A small encoder-decoder audio transcriber, trained from scratch.
Data: trained on short read English sentences (LibriTTS-R), 26041 training examples, 8.4 epochs.
Rows from block 2 of the text decoder of a small encoder-decoder audio transcriber, named by matrix and row number. Rows with one number belong to one neuron. Each number is 200 + 20 x the weight over its row's rms, rounded and kept within 0 to 999. All counts start at 0.
After each neuron's rows are labels from the 100 texts, of 14976, where the neuron reaches its highest value: "fires on" is the input token at the peak. Only what is clearly more common there than usual is listed. The data: short read English sentences (LibriTTS-R).
# fc1: MLP up (decoder.blocks.2.mlp.fc1.weight, 768x128), inputs 64-127
# fc2: MLP down (decoder.blocks.2.mlp.fc2.weight, 128x768, transposed), outputs 64-127

fc1.576,215,176,161,214,172,160,202,216,179,189,216,176,192,177,206,200,185,181,198,223,218,190,199,202,168,194,174,197,172,188,214,184,224,226,176,209,191,169,178,213,234,201,199,187,207,230,186,197,199,199,220,210,240,196,189,200,217,202,217,224,204,202,218,217
fc2.576,199,181,217,225,222,175,176,198,180,213,181,155,233,168,204,196,164,179,185,183,220,179,241,191,208,176,240,215,215,208,217,196,165,187,204,151,188,211,209,180,181,216,190,209,198,205,181,165,225,231,174,186,190,197,192,203,187,189,217,178,215,204,190,207
fires on: "l"; "i"

fc1.50,179,216,229,254,158,198,200,168,187,170,226,227,210,208,244,217,189,234,237,188,207,196,232,193,229,188,198,187,205,219,154,221,202,213,233,188,192,207,202,203,206,152,208,162,205,216,216,201,218,173,197,200,223,198,209,219,178,214,191,196,227,219,190,174
fc2.50,188,176,187,228,213,218,211,239,185,227,177,221,212,198,195,219,188,179,165,184,192,213,199,198,190,252,198,217,171,172,166,233,211,196,186,179,208,173,196,185,197,200,169,236,182,185,188,186,207,217,218,230,214,197,228,233,195,162,213,199,184,190,214,193
fires on: "e"; "r"

fc1.692,224,228,155,207,152,193,173,181,177,196,210,209,190,196,223,169,187,193,190,196,217,206,211,151,193,203,189,207,215,196,220,229,212,217,184,189,214,202,200,192,198,218,191,182,223,230,205,190,152,176,161,213,222,193,206,196,180,208,150,237,201,180,241,171
fc2.692,194,155,231,190,202,205,192,184,218,225,208,211,193,178,164,221,161,197,178,181,208,166,182,189,211,196,155,215,203,153,197,185,191,189,211,228,215,203,214,221,197,154,180,190,202,188,184,182,198,218,229,210,193,189,215,225,211,210,242,212,184,183,186,200
fires on: "e"

fc1.442,221,222,184,184,237,204,163,230,169,195,207,196,208,197,186,209,168,181,178,232,189,185,210,226,176,219,210,179,224,204,226,226,205,235,164,189,210,210,200,220,196,199,175,218,204,191,182,225,198,195,212,190,181,210,204,199,177,177,200,221,204,216,232,202
fc2.442,211,207,189,181,198,187,202,203,191,239,222,217,217,233,213,214,183,234,189,172,233,195,217,211,190,218,174,173,220,193,232,182,214,182,202,167,178,217,209,184,178,199,211,181,205,185,184,194,177,211,206,177,205,196,169,178,213,249,182,215,174,231,187,174
fires on: "o"; "s"

fc1.592,210,222,233,221,190,192,204,226,212,196,186,210,184,205,178,180,210,207,221,199,214,184,192,194,185,191,210,151,217,194,219,217,168,168,216,197,211,191,211,223,196,174,232,182,203,221,223,231,172,170,185,187,212,190,180,182,177,211,187,213,200,195,188,217
fc2.592,243,189,228,182,210,193,153,193,182,215,212,194,210,231,230,224,198,146,202,224,195,215,195,167,224,197,185,215,192,172,203,213,199,214,171,216,191,201,173,222,206,209,166,180,178,185,201,204,228,206,169,175,194,244,199,189,169,135,187,194,206,194,202,174
fires on: "s"; "<end>"

fc1.511,215,160,199,209,225,169,185,172,183,206,185,200,190,228,182,167,211,190,192,192,191,199,180,155,177,175,170,199,175,213,213,206,184,195,215,174,223,217,201,222,207,178,191,195,196,193,197,203,204,208,220,184,195,229,173,221,236,204,188,174,210,209,225,198
fc2.511,212,238,207,233,189,192,206,202,183,234,175,213,176,192,193,180,195,205,179,177,173,184,173,219,173,215,190,236,163,200,199,203,227,190,212,153,214,222,182,197,193,174,200,228,210,240,187,178,182,205,221,213,200,172,181,213,231,214,224,220,216,177,174,224
fires on: "n"; "i"; "d"; "l"

fc1.518,230,173,178,196,204,171,220,216,230,208,183,225,188,147,178,183,203,171,181,202,209,217,217,202,215,197,193,183,201,215,224,165,235,179,187,233,202,204,215,215,216,174,220,195,173,184,222,218,214,236,178,197,246,191,215,190,184,214,195,225,208,238,206,174
fc2.518,195,221,185,190,203,198,225,212,203,186,171,198,184,235,187,208,187,194,198,215,192,191,201,220,259,252,184,209,187,192,214,193,217,169,210,196,194,180,220,229,219,163,227,181,234,168,199,190,214,194,188,196,216,221,199,214,243,191,218,189,188,209,174,187
fires on: "o"

fc1.234,206,191,216,222,203,210,178,209,200,211,229,229,218,222,178,189,195,239,194,222,201,144,241,188,153,210,211,220,190,200,203,194,219,195,190,187,185,149,194,176,196,168,197,223,208,216,189,198,214,168,184,225,189,205,209,201,224,227,208,204,210,234,210,221
fc2.234,202,184,211,196,183,229,181,230,158,191,208,169,176,185,193,175,226,171,235,222,216,205,193,233,172,188,202,198,218,205,182,182,198,212,200,177,202,221,200,231,201,232,214,188,202,195,198,204,211,212,228,190,211,209,201,217,216,169,172,203,206,203,148,170
fires on: "e"

fc1.710,192,211,191,221,215,191,175,231,219,201,223,212,175,202,161,203,180,202,217,208,209,202,206,238,200,209,219,197,185,196,180,190,229,213,195,220,186,214,199,220,212,166,196,209,205,221,190,172,180,200,171,212,226,196,214,160,208,216,160,230,227,182,209,225
fc2.710,186,182,196,201,238,182,226,204,187,210,199,193,206,206,250,231,215,223,200,208,203,245,212,220,153,217,215,182,187,218,187,177,206,256,206,209,175,246,190,226,196,190,194,181,215,164,193,171,202,203,226,216,231,205,196,212,176,214,242,189,189,193,187,185
fires on: "n"

fc1.397,158,196,170,186,232,213,193,218,181,175,205,200,195,173,187,211,210,180,216,208,203,213,197,191,200,171,203,239,217,199,198,243,194,254,176,201,200,204,210,197,203,197,215,198,185,199,180,172,191,252,221,186,195,163,187,210,222,179,199,192,230,213,183,181
fc2.397,222,202,208,167,188,212,193,197,195,254,168,210,192,216,231,203,194,189,202,176,169,177,235,191,193,183,203,212,171,184,211,198,213,197,190,207,190,198,195,203,203,202,185,152,206,241,207,213,182,207,212,204,181,242,208,209,180,178,214,230,213,195,215,202
fires on: " "; "u"

fc1.625,218,182,186,208,206,186,192,176,202,159,248,179,202,215,220,202,184,226,185,181,203,200,191,174,212,211,209,184,193,205,235,181,207,224,191,211,215,168,206,197,207,179,175,223,188,216,209,196,210,239,203,221,206,213,191,217,217,185,231,215,222,182,200,198
fc2.625,229,193,165,184,181,226,195,171,207,224,207,205,201,166,195,195,231,209,202,167,228,159,217,208,206,203,189,205,184,189,205,161,210,201,205,188,196,180,185,215,166,193,217,179,221,208,193,202,241,184,212,171,203,218,204,211,239,188,193,208,236,194,217,198
fires on: "s"; "e"; "d"

fc1.238,196,209,195,234,170,201,211,189,212,224,231,207,183,224,202,184,212,225,186,221,212,201,190,195,180,186,192,184,209,161,213,195,204,182,222,212,208,159,186,230,206,235,206,218,214,163,205,192,220,223,227,195,203,170,200,218,208,207,197,161,182,227,172,214
fc2.238,187,190,217,188,214,164,206,146,144,176,211,218,218,157,238,184,217,197,178,204,234,201,203,188,214,208,205,204,210,179,184,196,241,236,192,201,218,221,198,205,226,189,192,193,246,172,183,208,175,206,171,233,189,197,214,211,211,219,172,206,205,209,227,194
fires on: "l"

fc1.419,174,212,205,231,223,236,209,196,218,203,200,207,225,206,199,173,207,195,195,218,227,240,224,176,216,219,171,214,170,183,221,209,213,216,188,186,171,207,183,181,192,197,226,212,212,259,196,191,188,231,162,188,173,218,169,218,184,216,186,175,205,208,219,224
fc2.419,215,222,209,196,201,205,225,193,213,220,216,201,202,210,186,201,152,245,217,206,185,191,184,203,234,207,184,211,203,204,235,217,199,214,178,171,214,203,212,187,218,208,197,204,219,185,225,228,219,216,201,217,188,182,197,184,203,205,202,193,226,228,192,159
fires on: "s"; "n"

fc1.751,218,228,220,168,182,202,229,180,198,188,211,217,223,209,202,210,193,198,217,197,201,177,179,234,198,207,185,198,227,203,177,203,205,226,220,169,244,176,218,197,191,193,194,205,205,206,169,175,230,172,185,204,234,189,197,210,194,212,223,180,219,216,188,209
fc2.751,208,222,235,208,233,189,187,208,213,202,208,175,194,170,174,186,226,200,180,200,196,199,204,191,204,191,187,222,192,162,216,191,222,213,210,198,210,179,219,181,203,210,230,175,201,199,198,235,220,203,238,199,206,170,216,166,205,211,223,195,183,213,181,195
fires on: "r"; "u"; "v"

fc1.671,183,194,212,195,186,214,173,187,210,184,180,241,167,184,199,208,194,193,203,210,223,189,180,183,190,195,203,223,203,200,216,200,176,226,241,203,221,225,211,159,213,193,213,207,194,206,199,222,194,211,178,144,157,193,208,205,197,260,183,183,207,169,202,198
fc2.671,236,200,215,212,222,207,203,202,240,228,160,184,197,180,230,193,194,210,173,197,185,209,219,190,230,247,228,202,196,227,186,191,216,213,161,199,186,214,194,226,160,181,202,207,179,197,221,173,167,193,189,201,196,196,179,258,188,219,185,207,233,214,191,191
fires on: "s"; "n"; "<end>"

fc1.334,214,211,208,224,204,236,228,187,195,222,233,182,183,219,183,226,201,196,198,175,228,181,209,195,206,230,228,192,223,189,201,200,171,184,222,216,195,207,207,226,218,170,189,204,210,224,208,212,179,200,210,201,196,171,217,182,234,211,236,169,204,209,212,204
fc2.334,230,175,205,209,188,198,228,218,216,203,194,179,234,217,231,203,192,205,178,167,180,199,190,216,209,187,190,248,191,199,179,196,207,214,194,225,203,194,234,176,152,186,185,199,193,193,209,204,219,223,186,163,193,213,182,215,182,165,204,245,184,210,191,234
fires on: "s"; "g"; "u"

fc1.702,224,205,177,199,203,174,217,220,210,182,183,196,205,180,193,229,181,201,174,208,246,214,181,187,167,213,211,190,179,175,233,220,185,201,195,178,201,193,203,170,218,194,228,203,190,177,209,178,172,177,188,172,184,203,178,208,167,163,207,146,175,193,238,178
fc2.702,189,197,201,210,194,217,179,194,199,187,197,173,179,177,196,217,242,202,178,208,232,199,200,209,179,192,203,209,189,199,176,185,190,198,188,202,163,244,181,181,220,194,222,201,181,213,195,236,187,174,241,209,184,228,161,199,186,190,217,185,172,222,205,205
fires on: "r"

fc1.232,216,230,173,195,210,174,164,245,209,217,194,184,189,177,224,207,203,217,210,213,184,201,218,192,199,174,165,221,214,187,183,203,229,212,192,207,161,200,193,206,221,204,224,174,205,185,181,193,208,182,244,170,194,183,222,228,223,211,214,225,212,204,184,214
fc2.232,187,204,207,192,199,204,201,175,235,185,211,197,189,174,187,185,202,166,212,199,199,193,232,201,246,207,181,173,223,214,185,205,224,198,162,182,194,198,206,249,219,201,163,168,179,187,186,181,203,193,231,186,195,195,250,224,200,195,217,190,220,179,220,241
fires on: "a"; "n"; "l"

fc1.40,184,190,193,176,223,210,183,172,138,198,184,181,244,221,209,186,230,207,200,212,212,224,203,195,183,194,179,179,188,217,194,197,207,184,227,202,225,196,210,231,191,185,245,174,181,216,207,183,189,203,189,184,211,223,225,203,210,238,165,217,190,201,174,211
fc2.40,213,221,178,185,187,228,202,197,241,233,244,220,188,205,188,194,204,202,175,169,199,188,164,229,209,184,195,209,206,157,216,199,205,216,166,193,213,214,184,181,214,194,232,192,156,187,197,207,202,190,227,212,215,215,197,187,202,196,194,208,151,194,234,217
fires on: "t"

fc1.492,194,228,190,210,239,213,204,188,178,213,209,224,217,191,210,226,184,178,200,246,204,174,207,229,222,214,210,205,209,171,206,212,206,217,212,249,186,205,213,216,218,211,204,189,233,212,167,169,202,189,194,219,201,169,177,212,209,201,196,189,182,176,188,215
fc2.492,199,189,151,181,211,207,207,194,183,189,230,226,186,194,169,184,224,194,216,176,213,193,226,180,173,213,205,226,199,216,189,227,252,218,177,203,191,157,174,215,213,178,200,207,193,184,202,215,166,200,200,212,220,214,188,221,192,210,181,195,213,210,188,232
fires on: "o"; "m"; "n"; "l"

fc1.638,232,218,206,187,216,208,194,207,213,231,213,172,223,193,209,215,216,198,204,198,189,198,191,207,196,220,217,209,230,197,212,199,194,238,226,209,246,215,224,172,211,203,194,206,200,182,194,169,221,181,197,180,207,194,207,234,176,172,219,232,200,178,220,177
fc2.638,181,213,217,220,199,206,161,192,198,175,185,205,174,206,221,212,220,185,228,199,192,198,202,195,197,249,181,216,185,219,186,211,241,226,181,227,216,199,215,210,220,164,210,189,223,189,209,196,224,217,230,210,208,204,199,225,229,219,179,189,225,180,217,201
fires on: "m"; "n"; "h"

fc1.22,220,210,196,219,197,205,192,187,190,194,226,176,184,204,176,197,195,209,232,216,263,179,194,217,217,203,196,191,202,210,222,231,215,208,207,207,193,187,219,204,209,198,194,174,171,182,188,201,188,194,200,206,235,172,185,194,231,229,193,187,238,183,171,238
fc2.22,200,204,240,184,223,233,207,194,182,215,188,198,212,197,180,209,201,202,246,199,208,188,189,203,218,209,205,232,196,167,223,177,182,207,189,216,191,211,202,170,215,198,202,187,190,220,239,197,230,167,198,204,216,202,188,201,188,169,243,217,186,141,222,156
fires on: "k"; "w"

fc1.747,204,197,201,220,209,222,216,200,242,194,217,199,215,206,162,190,197,171,176,216,186,174,204,202,206,219,207,227,196,230,236,227,192,204,182,248,205,197,171,156,206,204,197,193,239,201,202,195,200,199,211,197,235,201,245,162,180,198,228,209,233,210,201,209
fc2.747,169,209,179,228,224,208,205,230,145,174,207,180,187,220,217,217,193,203,207,211,179,198,175,203,214,198,248,216,241,168,204,219,201,243,223,187,214,217,230,190,222,202,162,184,182,179,188,202,200,161,174,165,213,206,211,189,176,228,206,188,168,182,183,207
fires on: "k"; "s"; "z"

fc1.642,226,208,189,187,169,189,215,212,214,203,183,195,162,187,191,174,192,205,194,233,217,204,207,187,223,214,208,204,194,193,221,192,216,185,186,193,183,199,201,171,212,217,169,191,215,205,183,186,186,194,194,193,214,221,233,178,175,192,174,226,231,206,198,189
fc2.642,189,192,211,199,204,202,220,191,178,205,183,180,162,196,181,184,209,237,183,183,212,194,235,223,249,202,209,186,184,208,182,198,192,199,177,209,184,164,184,210,197,193,210,178,192,190,205,194,182,186,211,203,248,228,169,181,203,234,206,177,221,198,218,205
fires on: "k"; "q"

fc1.77,180,231,200,187,218,202,215,211,199,233,193,182,207,216,179,245,204,201,197,214,217,185,191,190,168,193,184,173,190,201,244,192,237,222,227,197,197,206,188,199,204,161,240,216,203,202,200,192,185,209,172,160,206,216,221,198,188,172,176,224,226,219,197,195
fc2.77,204,207,205,222,189,210,222,215,227,212,221,186,178,206,235,193,201,170,196,205,193,175,188,168,216,214,214,272,201,213,169,156,216,180,176,199,222,205,204,188,202,241,161,234,189,184,194,193,216,184,229,172,185,167,204,243,180,188,193,196,200,192,200,220
fires on: "n"; "y"

fc1.736,211,223,184,191,209,180,210,178,180,213,202,199,193,198,193,201,162,223,189,222,180,180,219,200,250,190,198,177,215,200,197,196,222,167,203,210,230,196,201,188,208,194,203,207,190,222,227,197,220,218,215,201,157,200,185,179,195,166,195,183,205,243,191,223
fc2.736,155,199,197,176,204,189,225,210,177,193,185,190,230,213,186,186,201,150,227,204,185,241,228,198,186,188,224,196,207,209,204,167,205,189,181,168,193,194,201,216,203,171,212,191,222,220,172,199,150,224,202,235,214,166,226,196,171,209,168,175,183,217,204,195
fires on: "m"; "s"; "h"

fc1.14,155,217,185,200,195,199,219,205,174,194,187,187,211,206,228,202,213,204,162,209,221,222,214,169,197,229,200,185,170,180,190,168,189,244,209,212,200,201,244,236,227,211,221,210,178,200,213,212,199,172,213,201,210,172,195,206,193,214,179,177,180,188,173,209
fc2.14,220,205,219,170,185,214,165,227,233,206,157,234,214,171,208,208,217,212,199,180,177,214,196,240,200,198,183,222,195,218,202,202,161,194,204,186,216,241,215,198,189,203,149,203,195,214,193,197,197,185,203,185,213,204,198,213,214,172,241,222,209,215,174,220
fires on: "m"; "a"; "s"; "d"

fc1.586,198,196,161,204,201,240,218,188,193,198,214,209,188,217,228,197,176,216,202,232,227,203,212,224,190,232,194,196,180,182,212,191,197,150,217,205,168,204,221,248,189,188,190,219,205,167,156,224,189,200,194,212,212,199,204,184,197,215,161,225,199,195,175,180
fc2.586,207,203,192,237,206,158,163,204,170,203,205,201,174,210,200,228,187,183,212,160,202,201,189,200,213,184,206,211,167,207,162,197,222,224,191,201,220,204,245,193,222,189,139,192,202,186,184,208,208,201,188,181,200,185,208,186,223,207,215,183,184,219,189,213
fires on: "t"; "w"; "n"; "m"

fc1.596,209,234,206,193,221,194,143,173,226,213,204,181,195,214,178,190,205,169,198,197,235,190,243,213,188,196,188,182,205,212,212,218,182,207,199,192,181,205,192,188,188,208,222,207,226,212,192,194,169,225,165,216,189,197,197,161,175,195,209,168,241,192,183,220
fc2.596,223,202,167,197,201,239,190,236,197,217,254,153,172,211,189,190,208,165,211,223,228,242,190,200,227,185,209,231,205,183,204,208,198,238,173,225,207,210,209,204,174,182,192,190,191,198,208,176,203,193,168,223,240,197,229,172,218,212,193,213,175,195,211,217
fires on: "k"; "s"

fc1.131,191,201,199,170,201,214,181,147,155,211,176,168,219,220,206,189,208,211,180,178,210,212,207,190,204,239,208,226,186,211,204,242,234,200,208,209,193,228,190,208,189,196,211,206,200,160,227,170,208,184,197,196,196,166,193,252,183,177,212,205,185,214,168,214
fc2.131,215,185,219,230,195,176,200,261,255,224,166,211,205,207,187,208,203,146,199,208,183,187,217,191,227,167,189,198,219,185,219,179,147,194,191,211,198,157,188,211,193,192,210,200,230,210,196,227,206,217,194,197,192,232,178,206,191,187,186,156,177,186,234,199
fires on: "e"; " "; "a"

fc1.757,203,207,210,187,214,186,201,184,214,214,171,194,214,189,218,183,186,211,175,186,192,167,206,194,227,188,180,226,202,165,217,231,219,217,208,212,199,195,232,169,223,237,219,157,176,174,199,211,238,214,205,164,220,211,184,205,200,161,192,204,217,201,184,186
fc2.757,205,177,222,198,183,199,197,203,223,216,209,228,215,217,215,166,176,197,179,201,206,243,239,211,197,187,197,184,184,204,215,207,240,195,187,224,192,186,229,205,168,198,215,201,201,197,198,157,202,213,198,232,228,211,215,232,196,206,176,196,206,204,200,212
fires on: "m"; "o"

fc1.446,188,227,147,176,189,219,221,186,182,214,215,163,222,203,199,201,160,203,183,190,222,175,216,177,209,186,218,182,200,198,213,236,182,203,220,211,224,211,233,192,184,186,190,159,195,199,221,208,217,200,195,202,211,193,209,207,178,183,202,225,175,170,194,220
fc2.446,224,177,222,204,173,202,189,216,203,208,180,155,222,227,142,199,228,166,161,200,197,229,198,222,210,189,196,211,179,158,246,201,176,195,179,194,215,205,223,171,202,221,227,185,209,183,175,169,206,196,188,217,191,227,172,217,210,179,157,157,195,191,223,241
fires on: " "

fc1.160,181,188,177,230,183,188,184,204,209,219,209,215,194,201,173,196,212,211,177,176,165,195,164,192,206,203,226,230,222,206,195,202,195,199,208,196,208,188,243,182,220,168,199,217,209,205,192,225,183,192,204,198,236,198,150,231,209,202,181,224,195,179,197,198
fc2.160,206,225,177,200,182,191,203,184,183,229,157,200,219,180,204,183,183,191,232,174,192,196,204,199,212,225,200,203,191,217,224,183,208,218,206,160,226,205,206,210,215,190,213,189,207,218,187,199,223,203,219,218,204,187,183,170,212,203,230,220,225,202,187,180
fires on: "t"; "v"; "n"; "d"

fc1.647,164,233,204,212,172,195,240,187,208,209,175,197,180,178,220,202,221,200,211,202,157,170,213,203,237,224,177,194,216,171,201,193,191,202,223,210,209,204,236,198,240,197,200,209,196,168,185,203,184,235,215,171,228,218,214,195,203,189,146,192,213,200,204,200
fc2.647,211,195,217,188,217,169,213,182,189,218,186,178,164,187,205,186,202,199,201,190,213,190,204,188,190,238,190,197,207,206,204,208,229,183,178,234,205,198,176,183,217,204,201,186,210,188,208,230,202,223,221,260,194,146,184,183,176,194,194,178,197,168,188,197
fires on: "m"; "c"; "i"

fc1.251,197,181,190,235,234,172,203,162,202,225,229,187,176,237,195,184,206,217,186,207,206,194,198,205,182,210,174,159,225,175,220,179,193,227,209,200,204,178,228,205,213,233,188,183,219,189,198,189,197,225,182,190,216,172,185,211,167,190,182,171,202,203,220,208
fc2.251,178,193,188,227,197,207,192,179,192,240,201,192,212,176,213,205,222,223,225,223,185,228,198,221,163,191,244,206,201,207,184,202,179,223,205,192,198,246,141,248,192,188,217,192,206,217,190,209,138,173,202,195,204,206,203,201,229,224,193,200,214,222,208,186
fires on: "e"; "m"; "n"

fc1.476,174,194,208,198,208,221,182,198,188,232,172,163,190,198,207,177,231,197,200,200,202,219,182,166,198,179,173,207,226,165,223,184,225,224,210,251,193,202,218,225,171,215,231,191,199,215,240,185,228,224,217,180,179,215,202,181,180,196,191,189,180,218,214,157
fc2.476,193,205,208,217,217,164,179,230,183,166,185,199,181,218,195,215,187,219,212,203,198,191,177,187,246,199,218,219,185,195,196,164,186,192,187,187,230,176,211,219,218,174,194,224,225,220,223,221,217,228,191,178,227,191,188,186,195,221,235,196,204,205,199,184
fires on: "a"

fc1.326,199,206,220,171,194,236,196,209,194,213,226,192,211,188,167,161,231,203,180,202,233,208,200,195,245,185,224,202,211,199,218,222,204,225,178,232,176,202,224,179,172,187,202,225,201,209,212,184,193,183,183,183,187,204,196,214,241,180,195,169,193,206,243,216
fc2.326,179,230,215,200,223,221,194,241,168,221,176,186,181,202,154,226,197,202,235,170,219,196,182,201,245,195,196,231,187,187,203,216,156,186,221,208,212,175,203,211,194,217,209,171,213,178,167,196,196,220,169,199,197,230,200,206,201,212,188,179,208,176,166,216
fires on: " "

fc1.6,166,172,195,170,194,219,182,222,200,173,221,225,196,185,175,197,220,201,228,208,176,203,217,185,153,187,214,219,234,214,166,205,193,216,213,177,229,184,234,203,211,187,193,205,194,207,219,204,172,199,224,179,173,196,192,215,208,222,188,176,191,218,203,187
fc2.6,232,199,221,144,205,208,202,189,228,229,161,189,191,163,225,221,194,191,184,189,171,198,247,171,200,185,222,135,202,213,172,196,214,188,182,192,220,193,180,173,200,208,196,210,205,199,184,167,183,201,177,207,220,214,243,218,193,217,173,194,190,200,182,190
fires on: "o"; "s"; "r"

fc1.729,193,216,174,197,222,179,155,167,224,165,196,201,207,189,215,236,181,166,192,223,201,192,175,182,197,204,193,196,200,196,220,270,224,201,177,200,232,178,223,168,206,200,200,220,185,197,260,208,202,202,195,187,172,187,194,203,208,203,195,180,184,194,208,180
fc2.729,204,214,212,187,180,200,199,225,198,231,169,214,206,190,201,209,208,218,206,196,153,173,190,203,212,196,228,205,189,168,187,158,170,242,199,182,204,233,198,164,190,206,220,189,170,213,166,219,179,184,226,182,195,196,169,201,208,220,174,174,192,240,202,227
fires on: "s"; "h"; "x"

fc1.311,197,204,219,175,172,211,213,214,212,205,180,234,188,202,201,195,158,181,237,196,229,193,213,222,196,199,171,165,206,209,195,206,215,220,234,195,192,196,209,221,212,146,179,198,211,243,222,196,190,201,186,202,196,183,223,221,239,234,145,195,216,204,188,212
fc2.311,191,200,210,192,177,209,234,168,188,187,216,214,249,244,162,223,206,195,209,195,209,209,196,192,182,184,186,191,217,216,221,170,206,205,212,217,191,210,193,225,215,184,250,227,152,162,204,181,194,220,224,216,241,192,192,213,190,161,234,218,185,188,172,182
fires on: "k"; "s"

fc1.245,214,199,194,225,175,183,191,236,216,181,243,193,154,178,174,197,233,224,184,195,222,203,239,222,201,209,198,209,185,207,177,184,205,176,178,234,193,213,203,208,219,215,225,191,225,199,215,176,225,236,189,197,207,180,224,222,212,190,193,201,174,207,185,188
fc2.245,201,204,214,186,210,214,200,168,199,196,222,195,182,171,224,196,197,162,193,176,199,200,216,213,234,221,205,186,217,224,204,247,217,219,238,203,205,227,189,172,203,211,250,222,202,164,204,197,192,234,174,213,204,219,173,213,177,198,192,175,243,208,200,229
fires on: "a"

fc1.555,195,218,210,179,233,204,204,183,199,195,227,210,208,216,203,201,180,233,185,205,185,163,205,208,189,181,181,216,231,216,229,225,226,192,228,189,190,179,221,210,185,196,185,226,174,177,192,193,244,195,194,214,187,218,187,211,192,187,210,185,196,219,242,174
fc2.555,228,165,182,180,210,191,193,194,203,202,177,222,208,205,192,207,263,189,213,171,201,227,226,218,156,196,190,189,197,189,198,203,197,207,195,198,193,214,198,185,206,202,191,165,218,218,255,187,201,198,217,206,213,229,212,190,199,195,177,193,193,211,200,212
fires on: "l"; "b"; "r"

fc1.194,175,225,198,203,202,179,191,175,157,169,229,208,195,199,223,214,188,214,240,204,178,209,201,224,210,213,198,232,214,207,206,196,206,169,236,232,211,209,226,211,192,193,234,160,226,206,200,198,179,195,205,174,204,185,231,215,223,203,196,177,176,229,199,204
fc2.194,204,214,213,159,185,216,194,213,204,214,247,216,216,173,186,149,208,203,229,177,186,147,187,204,191,205,196,213,169,193,208,203,237,207,200,204,176,233,220,219,222,192,213,206,201,186,201,198,196,182,232,147,197,223,186,180,201,234,167,201,211,203,194,176
fires on: "r"; "l"; "u"

fc1.470,181,184,187,176,241,208,190,172,213,174,209,172,181,214,185,196,163,171,205,179,201,196,187,185,189,214,193,185,176,203,234,183,225,198,212,219,230,204,244,209,240,172,178,190,207,203,164,198,209,210,193,205,203,197,212,203,192,177,196,223,244,183,206,172
fc2.470,212,174,207,240,179,186,185,223,201,187,199,238,203,223,186,214,213,214,230,210,236,161,219,195,218,198,179,197,198,184,204,230,166,178,198,191,210,229,184,219,183,205,250,175,178,181,164,187,199,242,189,196,175,213,204,192,190,199,236,215,204,187,181,239
fires on: "s"; "y"

fc1.763,169,227,224,182,225,154,181,211,204,204,215,219,190,202,201,236,211,232,206,202,198,186,188,228,168,221,193,213,230,212,224,233,222,226,213,202,196,185,172,210,238,205,203,191,214,194,230,196,212,195,167,200,186,202,208,212,212,223,190,189,194,208,211,188
fc2.763,213,179,209,229,215,217,164,215,240,205,213,182,188,231,171,204,207,211,221,205,189,240,226,178,211,211,215,209,212,228,231,166,177,187,180,217,199,230,190,225,236,218,205,212,212,206,206,156,214,166,190,207,197,171,183,220,194,189,235,203,230,192,210,206
fires on: "m"; "p"

fc1.521,218,210,211,187,155,225,246,181,194,211,221,175,199,198,197,230,198,221,214,203,193,196,207,201,178,223,194,198,216,248,177,236,231,179,230,201,187,170,223,226,209,199,193,209,169,205,169,174,210,238,180,201,209,206,176,221,195,182,159,195,221,206,198,165
fc2.521,237,181,172,202,227,234,192,212,200,208,212,241,215,173,215,210,175,185,221,192,229,225,185,206,192,182,188,167,211,210,218,214,199,196,161,201,151,190,170,200,178,188,210,199,220,182,217,230,178,246,190,238,196,202,207,210,165,172,212,204,155,167,182,191
fires on: "o"; "l"; "r"